From a checkpoint of a small contrastive audio-text model: encoder arch wide_resnet.
Rows from block 6 of the audio encoder, named by matrix and row number. Rows with one number belong to one channel. Each number is 128 + 32 x the weight over its row's rms, rounded and kept within 0 to 255. All counts start at 0. After the name is the row's rms in percent of the matrix's.
# convs0: first 3x3 conv, stride 2 (encoder.blocks.6.convs.0.weight, 384x224x3x3), inputs 0-11, a 3x3 kernel for each
# convs1: second 3x3 conv (encoder.blocks.6.convs.1.weight, 384x384x3x3, transposed), outputs 0-10, a 3x3 kernel for each
convs0.278 100 [145 132 112 163 112 108 139 180 105 193 164  94  98 105 123 193 135 113 190 134 143 152  34 133 126 103 110 125  99  86 135 147 183  82 157 131 133 149  55 131 119  90 111 154  94  34 180 156  99 164 143 172 106 148 127 153 132 119 163 197  84 156 122  97  74 153 121 154 139 203  83 137 120 106 129 115 174 114 125 152 138 126 142 154 132  72 138 108 114 143 147 137 113 131  91 168  66 182 114  99 134 138 103  88  93  86 151 105]
convs0.279 100 [167 130  80 149 132 154 141 135 137 107 166 122 156 112 100  76 140 153 103  75  69 102 107 153 131 134 145  75 110 131 104 165 118 113 118 110  78 172 130 132  65 201 110 110 124  98 124  70 120 121 105 124 153 128  54 150 145  95 128  86 168 103 124 123 156  99  85 159  73 126 163 143 150 123 170 100 141 150 114 146 144 140 137 212 110  83 138 163 126 132 110 112 164 106  80  84 159  72 192 105 104  69 108 126 195 192 187 128]
convs0.280 096 [171 148 121 165 118 165 143 134 122  88 155 128 123 132 131 149 133 170 130  80 103  94 240 104  98 141 157 158 138 126 138 203 157 127 124 159 119 154 132 142 119 185 117 168 106 108 159 117  92 134 139 134 137 130 104  73 102 139 160 175 104 156 135  98 131 133 114 109  91 124  71  83 162 167 113 108 164 124  72 152  74 115  59 160 140  73  68  94 134 112 148  92 112  94 128 123  99 117 135 162  99 147  69 151 114 162 117 171]
convs0.281 097 [158 137 109 112 164 131  86 137 115 128 176 154 136 141 105 117 107 106  88  70 117 154 136  92 216 150 185 122 111 110 147  49  70 145  92 120 102 195  49  37 156 169 148 118 183 141 131 131  80 148 150  67 105 110  85 165 114 135  80 157 153 120 166 113 138 129 132 128 103  86 123 139 146  98 174 126 126 149 151 159 165 118 155 122 143  84 108 155 146 201  80 125  67 113  98  71 138 162 147 123 153  94 161 123 123 152 174  49]
convs0.282 095 [139 186 120 145  77 144 101 115 128 145 110 119  69 174  53 190 113  93 157 131  72  87 128  95 143 110 148  98 160 136 121  89 149 107 169 122 144 181  98  78 144 115 118 139 118  76  70 139 149 140 169 186 138 101 155 131 188 177 118 150 114 102 162 100 113 134  78 179 154 138 163 123 104 164 135 164 137 178 139  68 177 117  61 117 106 143  91 133 160 107 114 158 121 142 154  88 112 203 129 145  65 132 157  82  86 112 119  90]
convs0.283 096 [152  58 123 171 126  85 130 125  82  68 102  81 156  89  60 178 178 125 128  95 132  98 118 114 125 108 180 110  65 123 111 198 175 109 139 220 112 144 104  85 130 138 114 108 137 129 148 218 122 158 102 138  89 134  73 143  85  60 100 127 151 177 116  72 105  98 162  63 121 202 172 119  92 157 142 156 149 127 168 134 136  84 162 184  74 123 121  99  99  95 160 178 100  95 155 102 111 203 113 108 125 109 109 165 149 176 127 154]
convs0.284 099 [158 100  84 108 126 169 113  85 139 160  94 135 122  67 182 121  66 161 139 155 172  90 151 143 162 150 126 124 101 108  95  90 146  91 129 163 112 159 173 109 116 136 145 146 202 136 127  98 107 185  79 190 107 108 109 128 108 162 114 123 112 102  58 173  84 161 126  93  83 145 145  89 105 105 158 117 130 167 153 179 168 112 130 110 139 166 174 155 102 102 160 133 116 160  47 127 169 176 145 186 125 195 112 158  63 147 120 121]
convs0.285 097 [123 148 114 192 142 142 162 170 148 142 122  76 134 113  82  89 156  61 111 156 141 121 149  93  47 111 170 120 130 157 145 133  86  91  87 119  75 132 100 131 147 171 162 132  52 112 138 163  98 156 121 215 155 131  94 106 135 164  88 157 152 183 148  36 169 137 171  51 110 122  77 146 113 115 132 150 187  87 132 163 152  52 113 112  83 100  57 153 125 123  98 128  80  93 140 155  72 125 120  96  69 150 102  62 115 155 131  93]
convs0.286 095 [129 157 146 125 198 204  90 116  99  94 203 107 121  91 116 100 105 123 161 137 107 187 139 140 133 223 155 101 133 178 119 192 140 141  89 164 132 147 158  89 211 144  76 114  35 130  87  58 178 174  81 158  92 127 147 123 135 116 162 103 115 115 130 109 123 132 117 133 155 122 146 123 134 101 138 144 150 170  90 123 116 166  84  84 123 110 112 172 156 129 133 135 166  82 172 158  65 103 104 123 113 159 133 183 176  51 101  97]
convs0.287 097 [ 87 124 128  80 153  71 133 189 123  72 106 128 203 173  89 137 134 160 160 112 131 124 146 122  61 118 128 125 155 107 135 125  84 152 114 147 121 124 140 148 110 138  87 106 138  73 154 129  59 181 120 164 138 106 141 109  86  63 102 148 186 134 141 138 113 129 147 124 107 161  65 165 119 110 130  93 140 124 103 127 163 138 155 104 149 180 104 120 200 107 129 144 178 130 101  75 141 156 153 124 155 130 133  41 137 135  77 149]
convs0.288 100 [124  63 106 139 125  93  74 109  76 148 172 129 122 103 173 166 111 104  69 142 119 124 167 102 139 104  95  94 102 140 152 173 124 108 142 154 150 146 140  83 126 157 100 128 144 153 111 135 116 163  96 181  98 139 163 123 147 140 173 116 114 147 154 102 186 140 180 123 106 183 127 146 134 138 162 144 128  93 163 121 130  97  93 129 126 139 100 107 148 198 124 120 125 132 156 138 150  93 110 153 159 126 133 118  73 130 102 113]
convs0.289 105 [162  70  71 111 193 155 105 208 119 111  98 139 155  98 154 167 160 123 181 142  94 108  91  91 122  64 158 138 105 129  75 201 156 106 102 118 179 153  90 180  72 183 137 159 106 100 154 145  90 135 149  83 144  81 167 120  66 123 118 122 115 153 130 160 155 100 119 194 154 145  71 124 137 119 165 111 165 149 104  76  80 179 162 130 166 114 103 108 132 108 102 127 106  87 132 109 132 170 114 138 132 140 108 149 113 164 119 165]
convs0.290 103 [144  96 181 130 179 200 197 180 149 200 122  92 186 153 112 136 138 135 125 107 146 121 183 141 117 130 129  97 153 154 115 137 110 150 133 114 141 164 152 161 109 110 102 113  64 138 159 169 156 146 121 116 119 118 130 137 132  72 154 134 101  71  99 102 107 174 122 162 102 123 192  97 110 172  85 169 138  65 111 112 100 138 147 112  84 146 163 166 161 162 138 157  35 106 131 132  85  75 156 153 105 115 117 127 118  90  98 103]
convs0.291 100 [131 107 147 105 143 152 147 145 150 112 130 125 116 114 144 127 156  43 122 122  81 127  74 126 134  91 114 133 161  85 135 126 173 110 113 114 140  90 117  81 166 115 148 120 204 138 131 117 125 151 159 162 121 125 127 175 176 147 122 114  72 119 136 184 160  78 145 150  61 119 116 131  92 112 120  97 157 101 117  98 104 149  98 116 134  96 126 147 168 151 151  75  78 119 108 125 100 156  93 140 116 105 110 118 136 122 142 187]
convs0.292 095 [153 123 151 160 168 147 154  92 108 154 116  83 187 144 127 132 175 172  96  50 113  82 101  59 140 113 172 129 148  99 110  97 118 183  90  85 117 143 159 173 148 143 211 108 127 159  92 102 133 101 141  71 134 120 141 131 107  78 113 118 117 122 108 172 175 123 193 169 168 104 184 145 101 111  91 129 160 100 110 118 113 123 167  97 135 102 138  83 140 114 142 120 153 163 100  69 105 137  90 155 113  91 127 134 145 192 134 141]
convs0.293 098 [132  78 147 121 125  96  81 140  99 152  82 105 184 164 172 100  74 147 112 110 171  55 148 101  91 134 189 179 108 109 149 142 202 108 159 138 108 130 156 109 117  77 138  97 133 155 125 122  77  95 100 134 138  82 107 154 101 158 132  73 139 144 158 177 159 144 153  97 148 145  74 135 149 117 127  88 136 146 137 152 136 120 126 147 123 106 120 169 104 147  95 161 143 171  87  90  91 168 115  85 112 167  29 122 106 130 142 146]
convs0.294 102 [145 118 121 130  95 146 114 103  93 139  96 116 135 105 135 145  99 227 100 138 192 194 163  99 155 174 139  62 104 150 184 199  78  74 177  75 172  47 211 190 148 109 120 140 179 161  87 112 104 106  92  81  80 122 116  77 106 127 158 142 127 153  96 184 158 155  51  94 107  69 128 144 145 128 148  86  59 148 120 124 128  65  81 108 131 125 119 146 126 104 174 108  75 127  74 141 148 101 169 157 113 122 127 148 101 135  83 123]
convs0.295 099 [164 104 107 189  86 150 126 159  72  86 115 105 115 103 185 144 115  53 102 108 102 125 138  91  99 131 155 164 104 114 137 112 130 153  93 142 114 152  83 122 178 134 103 157 115 156 123 131 119  88 108 148 119 125 107 159  65  94  70 101  55 131 170 115 180 113 177 177 152 125 149 151 170 139 158 174 106 106 116 165 104 102 115 125  74 151 136 117 149  86 187  89 155  89  99 116 116 160 129  98 130 140 143 119 100  82 182 107]
convs0.296 101 [131 138 115 121 111 137 128  88 147 108 127 140  69 125 148 157 180 161 124 159 138 153 135 129 211 196 113 113 142 117 115 151 139 216  89  72 112 115 171  58 130  92 124 122  83 112 183 139 133 214 124  73  99 137 122  97  81 194 138 134 135  57 134  96  64 126 123 100 107 148 153  51 144 114  84 139 120 132 163 122 138 111  94  92  68 112  79  54 145 132  77  73 138 157  81 166 140  99 190 183 167  99 181 114 134 190 149 124]
convs0.297 099 [129 159 137 134 111 150 110  62 181 145  87 192 171 127  79 129 109 105 125 140 118 139 124 103 146 145 126 132 104 124  67 128 175 136 138 113 138 112 133 141 162 174 102  36  74  99 118 126 153 125 145 121 130 146 126  99  87  95 109  98 128  68 128 140 120 146 153 109 127  79  98 124 179  98 108 141  98 175 107  83 143 114  98 150 154 139  80 129 153 120 134 131 143 101 124 146 105 130 124 132 158 147 114 149 139 152 138  99]
convs0.298 100 [121 118  83 173 146 176 154 157 132 115 131 149  84 172  98 153 179 167  93 114 124 128  81 104  89 164 139 127  18 113  88 145  94 136 138 124 118 120  59 113 129 128 179 193 143 113 171  95 121  95 140 118 149 133 124 172 151 151 135 168 150 124 101  97 129 132 109 155 131 125 130 136 126 152 160 212  90 125  80  98 142 171 100 156 111 109 134 122 130 116 138  90 104 123 127 149  88 128  97  70  81 149 155 137 109  99 142 151]
convs0.299 098 [171 150 166 171 178 129 137 132 121  80  92 131 106  91 137 113 157 157 185 178 163 176  82 108  88  95 199 153 122 159 111 136 129  83 121 112 123 110 146 131  53 142  79 132 117 150 153 114 113  59 139  43  91  64 132 132 134 136  74  63 178 168 131 119 209 118 130 100  51 142  86 151  80 102 140  91 113  91 116 138 127 105 178 117 127 166 146 156 188 182 122  68 114 106 115 160 101 133 147  78 119 110 139 130  55 131 127  62]
convs0.300 096 [162 148 185 121 140 106 148 157 170  89 116 140 139 157 115 135  96 122  97 109 139  39 115 139 168 149 137 132 138 135 149 176 228 108  75 116 130 163 106 168  80 100 107  95  58 112 111 168 174 108 164  55  80 120 141  81 112 131 112 119  60 101 139 122  97 137 144 150 181 161 152  94 161 108  92 125 130 185 181  84  87 144 163 136 137 123 104  31 118 128 163 185 156 137 134 124 103 150 163 134 110 136 112 101 152 155 167 132]
convs0.301 096 [160 113 132 154 179 139 109 194 140 132 104  60 111 137  80 147  96 141 157 130 134 151 143 102 143 176 133 121 104 151  86  99  90 172 123 180 156 100 102 132 104 123 107 144 132 114 201  59 146  89 200  83  78 149 174 129 186 110 186 116 124 195 123 142  94 165 151 176 110  94 141 106  96 169 116 139 132  90 175 149  89 145 174 147 140 116  91 162 181 173 115 209 119  80 130 217 129  86 114 124 131 102 127 144  96 132 192 140]
convs0.302 101 [115 102 137 114  80 144 112 109 114 102 102 149 182 101 112 127 114 157 120 103 118 156 100  86 124 134  97 166 149 151 136 158 142 119 131 207 173 101  85 129 173  69 125 142 133 162 139 154 159  78 133 131 111 148 162 114 192  85  76  50 121  86 134 155 186 116 130 147 143 193 188 117  66  62 117 108 185 106 123 152 143 166 128 154 112  82 163 159  92 161 164 171  79  90 119  81 103 139 100 141 110 102 103 137 147 192 153 122]
convs0.303 099 [147  97 147  93 114 151  74 151  94 137  87 105 120 193 132 138 136 115 163 160 129 133 147 167 123 110  96 117 147 165 104  69  84  85 150  57 106 147  85 110 109  85 152 101  86  67 165 138 113 154 139 106 144 138 117  85 159 157 126 148 171 121 110 118 157 127  88 176 192  95 178 123  79  96  87 111 133 166 149 160  86 151 147 147 128 132 120 175 107  89 165 107 135 100  45 160 112 120 204 156  98 148 135 130 114 151 131  73]
convs0.304 098 [169 167  89 175 165 111 193 149  93  91 109 162  67 180 152 145 138 129 152 134  68 127 130 177 130 129 134 127 112 116 127 114 126  92 140 167  65  87  98  84 150  93 140 137 119 147 120 118 105  64 120 178  91 163 149 110 103  89 114 114 180 201 160 138  81 125 106 131  80 138  86 160  86 149 124 127  71 110  91 115 140 108 135 113 117 129 183  94 159 124 164  94 110 116 124 115  69 104 139 105  99 130 196 130  93 137 152 115]
convs0.305 100 [160 143 132 132  93  75 114 103 150 120 152 145  83  88 215 107  75 185  91 133 139 158 118  77 168 113 126 100 151 173 156 107 113  93  63 124 154 114 117 133 106 155 125  83  89 145 150 165 103  72  75 146 127 122 100 144 106  75  88 121 175 143 148 121 104 135  93 142 113 116  81 140 137  50 166  66 102 182 104  97  99  86 147 117 191 113 115 185 106 168 123 107 116 159 128  31 161 135 136 144 171 112 226 152 155 144  81 122]
convs0.306 099 [ 95 107 118 113 153 146 169 101 205  90 118 174 154  82  97 116 170 123  98 155 124 126  59 133 107 151 128 136 162 178 145 182  62 135 106 182 111 157 191 166 162  72  56  84 124 129 156  91 127 107 136  71 104 132 119 174 111 183 133 164 127 141 135 151 142 142 109 149 166 145 135 219  74 123 152 175  94  98 120 116 173  90  71 131 131  79 147  96 135 119 191  82 125  97 148 123 172 178 240 172 160  73 108 129  62  91 195  47]
convs0.307 102 [207 150 120 149 146  68 126 174 121 135 126 184 118 111 132 129 135 144 168 180 131 131 118 102 104 148 135 153  62 136 160 162 134 118  86 156 113 159 102 100 126 143 159  76 171 162 154 159 143 104 136 132 186 160 156 106  89  94  94 167 107 155  92  94 123 121 172 203  55 126 136 101 127 162 110  93 127 137 155 155 128 181 140  60 102 135 123  60 116 135 137 117 186  53 144 126 149 147 160 138 145 149 179 108 142 138 127 127]
convs0.308 109 [146 199  97 144 102 104 164 103  72 113 101 132 183 134 159 166 109 172 107 144  98 192 129 109 111  97 192 140  79 133 152 148 141  83 102 159 126 111 150 144 118 119 127 134 131 129  94  86  98 217 117 107 158 170 105 113 136 152 158 143 138 158 175  55 160 134 119 137  76 113 113 174 144 122 120  86 153 160 117 186 135 142 172 207 158 110 125 154 183 100 120 153  73  47  95 145 108 157 112  77  80 146  98 147 130 125 163 154]
convs0.309 106 [103 124 162 137 133 135 134 142 149 165 114  96 160 117 116 104 102  66 122 162 111 116 107 124 105 138 145 111  88  76 119 101  96 106 128 157 139 156 150 196  79  83 133 153 105  72 133 162 169 132 126 145 124 222  73 149 145 137 157 132 113 121 139 121 173 147 111 118 159 128 134 164  66 126  73 137 163 105  82 181 107 112 182 138 113 166  89 117 132 108 123  75  95 174 116  80 155 102 165  80 108  99 170 174 165 143 127 104]
convs0.310 101 [ 71 131 192 161 173 156 176 107 166  77 131 135 162 145 137  76 164 109 135  70 124 158 112  83 126 116 142  96  52 126 164 115 194 154 126 138 169 111  89 147 151 125 156 135 144  88  93 161 138 142 105 122 148 122 108 107 142 117 188 130  82 126 144 145 146  98  84 132 117 144 124  84 124 161 128 104 105 121 149  69  97 187 142 120 111  92 132 112 112 110 157 149 106 137  98  68 106  74 130 153 120 157 150 113 115  95 127  65]
convs1.278 100 [ 85 116  84  89  68 131 175 108 146 142 183  98 131  83  88 121 152 109 162 100 133 107  70 174 101 147 159 205  97  86 108 145 119 195 183  91 108 194  70 109 125 106  95 101 156 171 198 108 136 127 187 197 126 126  94 107 105 102 113 166 127  81 125 153 124 127 129 110 100 129 105 137 129 117  79 133 136 135 179 125 119 146 110 123 101 138 166 137 154  70 150 140 114 123 113 189 166 115 104]
convs1.279 100 [ 90  86 108 181 201 124 152  88 189 104 110 102 134  86  92 129 154 147 144  77 144  68  76 171 127  74 154 120  87 135  55 111 147 155  98 149 126 162 131 109 145 153 113  60  71  97 169 120  90  97 118  85 175 158 114 106 114 161 166 156 133 101  77 166  99 153 115 106 116  64  66 174  66 107 104  99 101 167 130 128 139  78 128 184 119  86 156 149 109 160 157  57 142 102 139 150 168 122 130]
convs1.280 097 [140 128 163 130 120 145 139 160 152 135 167 122  74 150 102  97  94 158 120 169  85 134 100  75 121 151 116 135 137 130 138 107 160 130 143 140 122 180  85 145  45 131  81 105 104 144  72  60 195 124 118 144 137 185 158 146  83 125 188 176  96 135 129 106 102 103  73 132  84 149 107 191 145 150 170 131 153 105  97  48 162 169 144 175 139 114  79  48  98 134 122  73 158 129 118 180 111  64 150]
convs1.281 096 [156 119 126  91 141 215 116 162 123 140 167 104 153  46  98 121 172 178  66 168  85  97 121 111 149 142 134 121 107 148  92 107 171 130 141 117 117  73 133 148  96  80  63 144 126 123 115 117 140 125 120 151  90 180  85  72  99  86 133 149 106 115 172 123 161 111 133 109 131 145 105  77 124 113 144 171 130 142 116  73 140 157 121 113 118 137  87 136 145  77  68  98 146 175 118 181 147  85  37]
convs1.282 098 [119 102 142 101 131 185 137 129 113 132  95 100  65  49 179 119 148 133 123  63 159  11  86 117 158  85 149 131  68 137 161 133  63 100 125  97  68 107 177 117  77 149 169 178 155 126 186 170 101  96 134 106  55 160 126  68  71  96 112  78 145 103 129 159 183 165 147 160 178 105 155 102 103 107 106 134 141 174 130 101 171 184 124  65 120  98 132 111 166 152 118 167 133 114 128  84 128  94 131]
convs1.283 097 [119  91  44 110 149 102 140 134 151 153  57 102 118  89 134 120 133 110 164  60 134 174 174 127 129 178 120  91 130  89 133 112 127 124 134 143 114  65 160 102 114 130  84 122  55  84 151 154 159 116 167 100  79 133 146 124 141 124 208 168 147 129 127 134  81 111  52  68 123 125 105 170 107 162 159 115 103 117 169 145 130 101 147 111 173 191 119 110 106 172 124 185 128 114 112  71 178 108 127]
convs1.284 101 [145 159  35 113 176  83 161 125 105 109 135 126 117 161  63 107 156 125 119 164 199 134  92 123 175 173 101 144 106 132  65 137 108 136 149  74 125  71 208 123 161 137 109 120 120 106 148 136 148 122 137 123 169 121 151 166 185 189 189 118 131  79 178 154 126  89 114 172  48 152 180 126 144 141 108 161 111  83 126 132 121 156 182 108 120 122 174 116 112 128 109 129 123 110 119 132 170 131 122]
convs1.285 096 [145  78  92 174 144 162 123 142 132  92 122  88 115 150 135 115 126  97 178 158 150 128 184 119 137  51 135  97 140 151 121 142 127 135 133 201 185 122 130 118 139 101 117 137 106 115 133 132 138 182 136 136 153  90 140 141 138 147  91  35 124 133 137  39  88 111 134 201 171 142 154 110 146 139 160  96 111  79 134 171 143 139 121 169 144 112 149 124 136  86 180 146 144 117 175 155  89 121 149]
convs1.286 093 [ 98 173 148 122 174 190 105  89 122 166 158  75 139 111 119  31 118 211 141 112 119  97  95  91 133 104  91 139 105 134 107 133  99 108 134 107 100 156 168  89 169 166 121  82 108 134  80 149 139  95 131  40 133 133 184 127 165 109 101 139  80 102  82  96 138 113 144 126 145 122 116  96 178 118  99 132  86 113 131 115 167 187  98  59  76 171 170 135 115 124 107  81 159 105 161  93 118  76  79]
convs1.287 101 [ 78 118 157 104 128 215 138  69  76 127 148 145  83 223 169 146  64 135 104 175 106 146 179 152 112 122 118 179  86 115 139 139  72 107 190 135  83 160 163 152 156 117  90 134 122 136 153 167 113 134 139 106 130 111  99 149 169 180 167 136 106 140 134 189 122 120  58 217 156 141  82 116 204 103 129  76 173 138 140 130 141 103 115 176 189 107 168 157 180 109 156 166 104 101  34  94 153 166  86]
convs1.288 098 [155 124 122 203  90 116  84 123 112  71 174 112 158 134 133 135 133  69 103 133 141 142  93 127 130 107 109 118  76 122 126  98  81  56  89 148  88 144  64 155 109 195 104 125 100 145  74 134 133 131 135 165 138 125 139 145 135  86  90 169 214 138 130  20 120 175 150 121  99 153 162  63  95 110 114 128 184 130 133 163 133 148 158  97  84 116 156 118 146 126 161 170 120  93 105 132 115 123 118]
convs1.289 106 [104 133 102 144  50  90 143 132 169 148  83 194  65 142 149 144 147 119 150 142 164 163 134  80 120 104 138 126 139  87 121 103 116 153  97 158  92 154 151 188  26 146  96 112 131 106 111 191 106 122 163 142 115 130 122 154 123 140 128  82 100 124 126 117 132 138 115 144  72 152 137 134 151 144 140 167 111 212  85 104 149 150 119 133  70 114 147 101 128  94 146 122 116  83 114  71 143 163 136]
convs1.290 104 [153 160 167  96  88 110 112 151 129 167 112 125 173 124 145 112 143 115  41 157 161  83 142  95 115  59 203 147 126 111 150 129 145  90 159 119  97 160  77 119 112 162 119 139 158 135 150 110 104 130  87 139 125 154 144 194  77  76  80 198 185 133 112 138 138 112 104 126  95 112 127 146 179 115 186  85 165 120 123 109 193 129 116 153 160 130 104 129 150 108 166 141 170 121 157 113 166 118  94]
convs1.291 104 [176 179 129  91  43  97  62 121 145  65 159 174 132 168 158 198 158 140 114 113  89 136 122  62 135 113 174 129 134 101  88 141 103  61 157 128  74 152 110 101 143 106 121 129 113  34 197  93  83 124 146 105  94 151 132 126 103 136  58 187 121 143  96  85 118 133 118 151  54 154 142 154 122  48 197 129 132 119  95 124 133 108  45 130 145 154  93 131 146 131  85 143 145 153 164 154  94 154 134]
convs1.292 095 [162 145 122 122 166 132 161 137 117 107 157 103 113 131 128 153  83 116 143 170 183 144 127 173 103 102 142 168 159 107 135  62 152 130 126  89  95 167 142 108 109  87 144 144 107 134 153 109 178 162 115  74 108 177 139 172 141 101 105 114 117 137 134  71 153 150 188 116 136 111 142 177 118 107 100 137 155 129 161 166 156 122  72 149 155  97  59 176 108 124 170 130 171 112  86 134 167  65 174]
convs1.293 097 [123 137 110 138 143 102 106 106 118 146 154 162 138  79 141  92  93  85 166 129 188 123 125  84 130 156 134  73 157 120 174 174 163 164 162 118 116 147 144  97 140 107 114 130 161 147 102 156 135 109 141 120 160 106 112 131 119 168 196  97 166  81 161 199 142  91  86 154 144 121 133 153 119 150  97 134 185 123 122 162 118 120 121 125  95 127 149 121 175 140 119 148 108 186 141  89  93 101 187]
convs1.294 099 [164 113 177 104 189 168 162 109 123 150  76 121  89 194  65 118 109 118 140  34 148 115 104 109  76 136 129 151 163  74 146 165 142 117  86 110 145 139 155  89 118 116 120 139 154  83 161 140  80 108  46 135 179  65 174 101  92  95 106 172 168 121 141 152 108 155 122 133 154 142 206  84 102 185 147  76  65 117 129  82 231 118 102 184 145 116 113  86 149 153 112 141 118 104 119 134 118 128 124]
convs1.295 098 [123 110 176 138 122 162 157 127 109 103 190 141 143  99 109 114 169 100 182 175 104 101 161  91  99 136  69 108 163 160 131 141 123  68 117  90 162 183  75 202  65  91 167 168 147 145 148 108 133 128 114 120 148 103 164 141 121 137 129 138 138 136 162  85 118 106 107 101  77 196 175 127  95 144  98 171 153 129  92 140 120 119 156 153 103 155 146 118 122 108 122  90 147 144 134 201 125  67 129]
convs1.296 104 [ 88 117 161 138 185 106  71 128 112 170 123 113 127 100 139 115 131 127 118 157  85  43 160 138  98 175 126 147 109 160  94 153 116 176  84 122  81 144  98 126 121  75 124  91 150 167  57 127 139 152 129  89 136 143  56  78 160 120 126 158 123  67 130 111 145 152 182 156  93 181 152 107 129  95  78 122 173 118  90 108  97 110 164  32 114  89 113 109 116  69 205 168 176 127 151 118 152 109  60]
convs1.297 098 [135  75 113 160 155 124  98 125 188  66 137 128 131 174  78 106  97 170 123 142 117 103 120 125 164 104  71 142 105 108  96 165 116 198  76  96 158 118 105 155 132 188 180 177 127 101  64 179 100 125 126 137 148  36 157 159 134 124 129  62 122  98  81 104 120 138 168 175 138  91  83 129 147 149 103 142 109 120 172 119 126 100 108  78  87 149 121 155 165 157 124 143 120 123 188 124  90 153  96]
convs1.298 100 [ 91 148 128 132 127 180 109 118 151 170 111 198 165 149 101 152 124 114 143 157 142  72 142  97 164  63 125 134 147  89 165 101 154 108 135 162 104 134 154 120 130 208 171 107  81  78 154  76 108  85  97 124 135  94  96 100 131 141 141 141 110 159 119  91  88 118 105 112 132 135 151 130  99  87  86 104 140 139 114 153 126 146 174  90 105 130 178  81 121 113  70 131 131 123 124  78 174 124 135]
convs1.299 097 [103 118 111 130  88 162 163 113 138 131 166 131 137 119 126  96  81 114 175 106  69 193 151 118  73  71 131 122 130 123 110 185 147 122 113 100 109 133 110 128 142 132 127 124 127 179 155  87 130 122 109 134  73 148  99 118  95 118 114 173 129  92 137 149  64  88 170 179 135  47  88  92  88 126 124 140 148 120 153 123 104 143 113  95 101 141 213 195 141 122 105 114 145  99 119 158 157 140 127]
convs1.300 097 [169 140 137 119 125 141 119 129 137 147 152 139 101  98 122 147 135  62 119 109 118 120 143 136 125  94  99 122 111  98 132 102  96 181 155 123 131 100  82 185  84 161 129 140 102 142  97 132 132 207 159  67  98  78 149 174 147 106  83 155 118  93 106  92 116 112 189 169 137 152 131 202 110 135 121 127 124 137 171 126 122 147 140 108 100 153  60 138 157 142 121 133 134 142 102  98 153  96 105]
convs1.301 097 [172 130 127  91 121 173 130 124  83 173 136 139 142 129 135 125 141 154 164 141 134 129 139 146 142 103 132 187 146  87  92 115 164 129 170 196  95 159 186 120 113 143 121  82 127  42  88 197 156 114 107 160 194 113  77 137 140 131 125 129  85  82 123 118 153 126 118 127 109 157  93  65 107 170 179 145 118 109  91 100 112 163 156  82  97 136 134 111 169 140 174  97 157 100  95 131 146 100 189]
convs1.302 099 [135 147 125 102  92 147  66 130 113  74 142 121 121  86 115 144 201 151 109  92 146 105 172 167 184 107 115 145 154 205 129 120 177 123 114 113 110 159 113 163  83 111  89 108 139  81 185 125 127  90 131  92  98 138 139  98 144  65 127 129 133  91 111 109 125 158 133 120 137  99  90 110 113  88 157 134  61 121  99 142 106 108 125 141  55 145 127 150 126 106 144 162 172 186 132 111 109 134 115]
convs1.303 099 [139 152 136 122 103 125 104  89  96 137 124 127  87  89 131  81 150 122 140 126 104 121  95 155  46 173 105 148  83  92 164 137 138  99 142  98 145  93 146 121 170 167 112 140 120 110 110 137  96 146 124   8 196 126 101 120 154 115 141  56 146 145 102 115 145 118  96 114 146 189 100 167  96 135 180 147 116 152 165 129  78 158 168 125 163 178 138  87 113 127 124 117 143  82  89 108  89 106 178]
convs1.304 100 [103 140  99 135 134 156  93 107 147 146  84 125 198 175  77  62 152 122 183 218  35  86 213 141 117  73 158 104 123 135  62 104 130 140 181 157 150 170 129 142 137 127  97 113 153 113 135 107 141 146  99 160 112 153 129  79 129 132 142  89 170  88 163  90 101 119 165 145  72  94 155  84 123 138 111 119 169 185 163 114  72  90 225 124 128 133  44 126 151 144 107  72 102 156 109 108 118 152  94]
convs1.305 103 [103  65 128 199 137  74 161 148 156 192  69 166 119 201 123 110  98 155 115 134 110 182 151 115 171  97 105 173 154  53 138 152 103  77  93  70 208  91 157 122  54 181 126  95  91  70 140  95 165  79 176  83 169 134 101 193 139 164 116 125 117  83 148 125 114 113  68  87 106  90 159 112 141 130 149 137 142 136  84 105  72 166 123 149 128 103 138 133 116 121 118  95  89  93 180 169 159 154  41]
convs1.306 105 [121 135 178 126  91  93 128 132 159 119 102  76 110 111 133 144 103 180 142 253 123  95 106 131 165 139 128 121 135  83 158 159 171  54  99 154 178 165  98 143  89 162 112 147 139 187  90 123 125 141  94 138 112 155 172 125 113  74 123 183 170 162 116 108 178 189 163 126  95 107 102 146 148 180 185 142 183 150 131 128  86 197 112 126  95  74 129  67 147  80 119 137  97 131  41 139 133 128  77]
convs1.307 101 [ 88 119 148 101 122 169 166 153 165 147 113 119 143 142  63 120 124 170 162 172  89  92 160 209 176 128 109 114 134 171 129 102 123 163  83 163  92 124 147 153 124 133 146 112 131  83 116  60 107 170 161 122 103 139 135 118 150  95 122 164  98  86 174 139  94 145 112  63 125 149 167  55 166 185 109 107 115 139 131 118 139 106 123 143 161 114 136  95 169 129 148 137 107 105  92  81 184 160 111]
convs1.308 108 [130 110  78 149 213 166 150 199 134 140 114  70 154 178  87  78 141 125 112 170 122 156 131 134 143 163 146  68 127 110  78 129 138 150  89 124  79 237 161 109 147 112 122 123 115 105 116 154 167 107 131  96 116 167 133 106  93  98 124 155 122 114 101 137 128 110 120 139 140  80 144 121 136 100 169 136 120 148 158 177 109 126 181 210  88 178 112 152  87 158 146 144 135  99 133 133 141 162 173]
convs1.309 107 [113  89 134  77 111 119 169  97  71  90 153 136 126 166 150 134 150  66 162 139 126 190 147 104 132 174  63 129  85 146 113  87  66 104 124 141 179 151 125 109  85 158  97 164 149 102 151 117 169  92 137 103 134 176 130 113 104 141 124 180 150 127  92 116 149 140 180 109 104 162 150 115 162  91 181 108 117 127 112 112 117 153  96 170 124 140  82 110 113 135  84 134  98 120 117  85 176 192 105]
convs1.310 100 [ 93 122 109 103 157 178  65 190 146 155 108 148 107  86 134 128 129 187  83  93 134 124 151 112 182 138 141 118 145  91  96 116 123 103 103 145  79 147 147 151 109 183 150 148 187 144 132  65  91 119 142 138 123 149 145 103 118 109  87 227  97 119 146 131 125 117 102 121  99  93 165 149 156 137 136 147 171 205  91 135 139  72 132 151 125  77 108 170 184  68 108 107 140 107  82 188 116 108 116]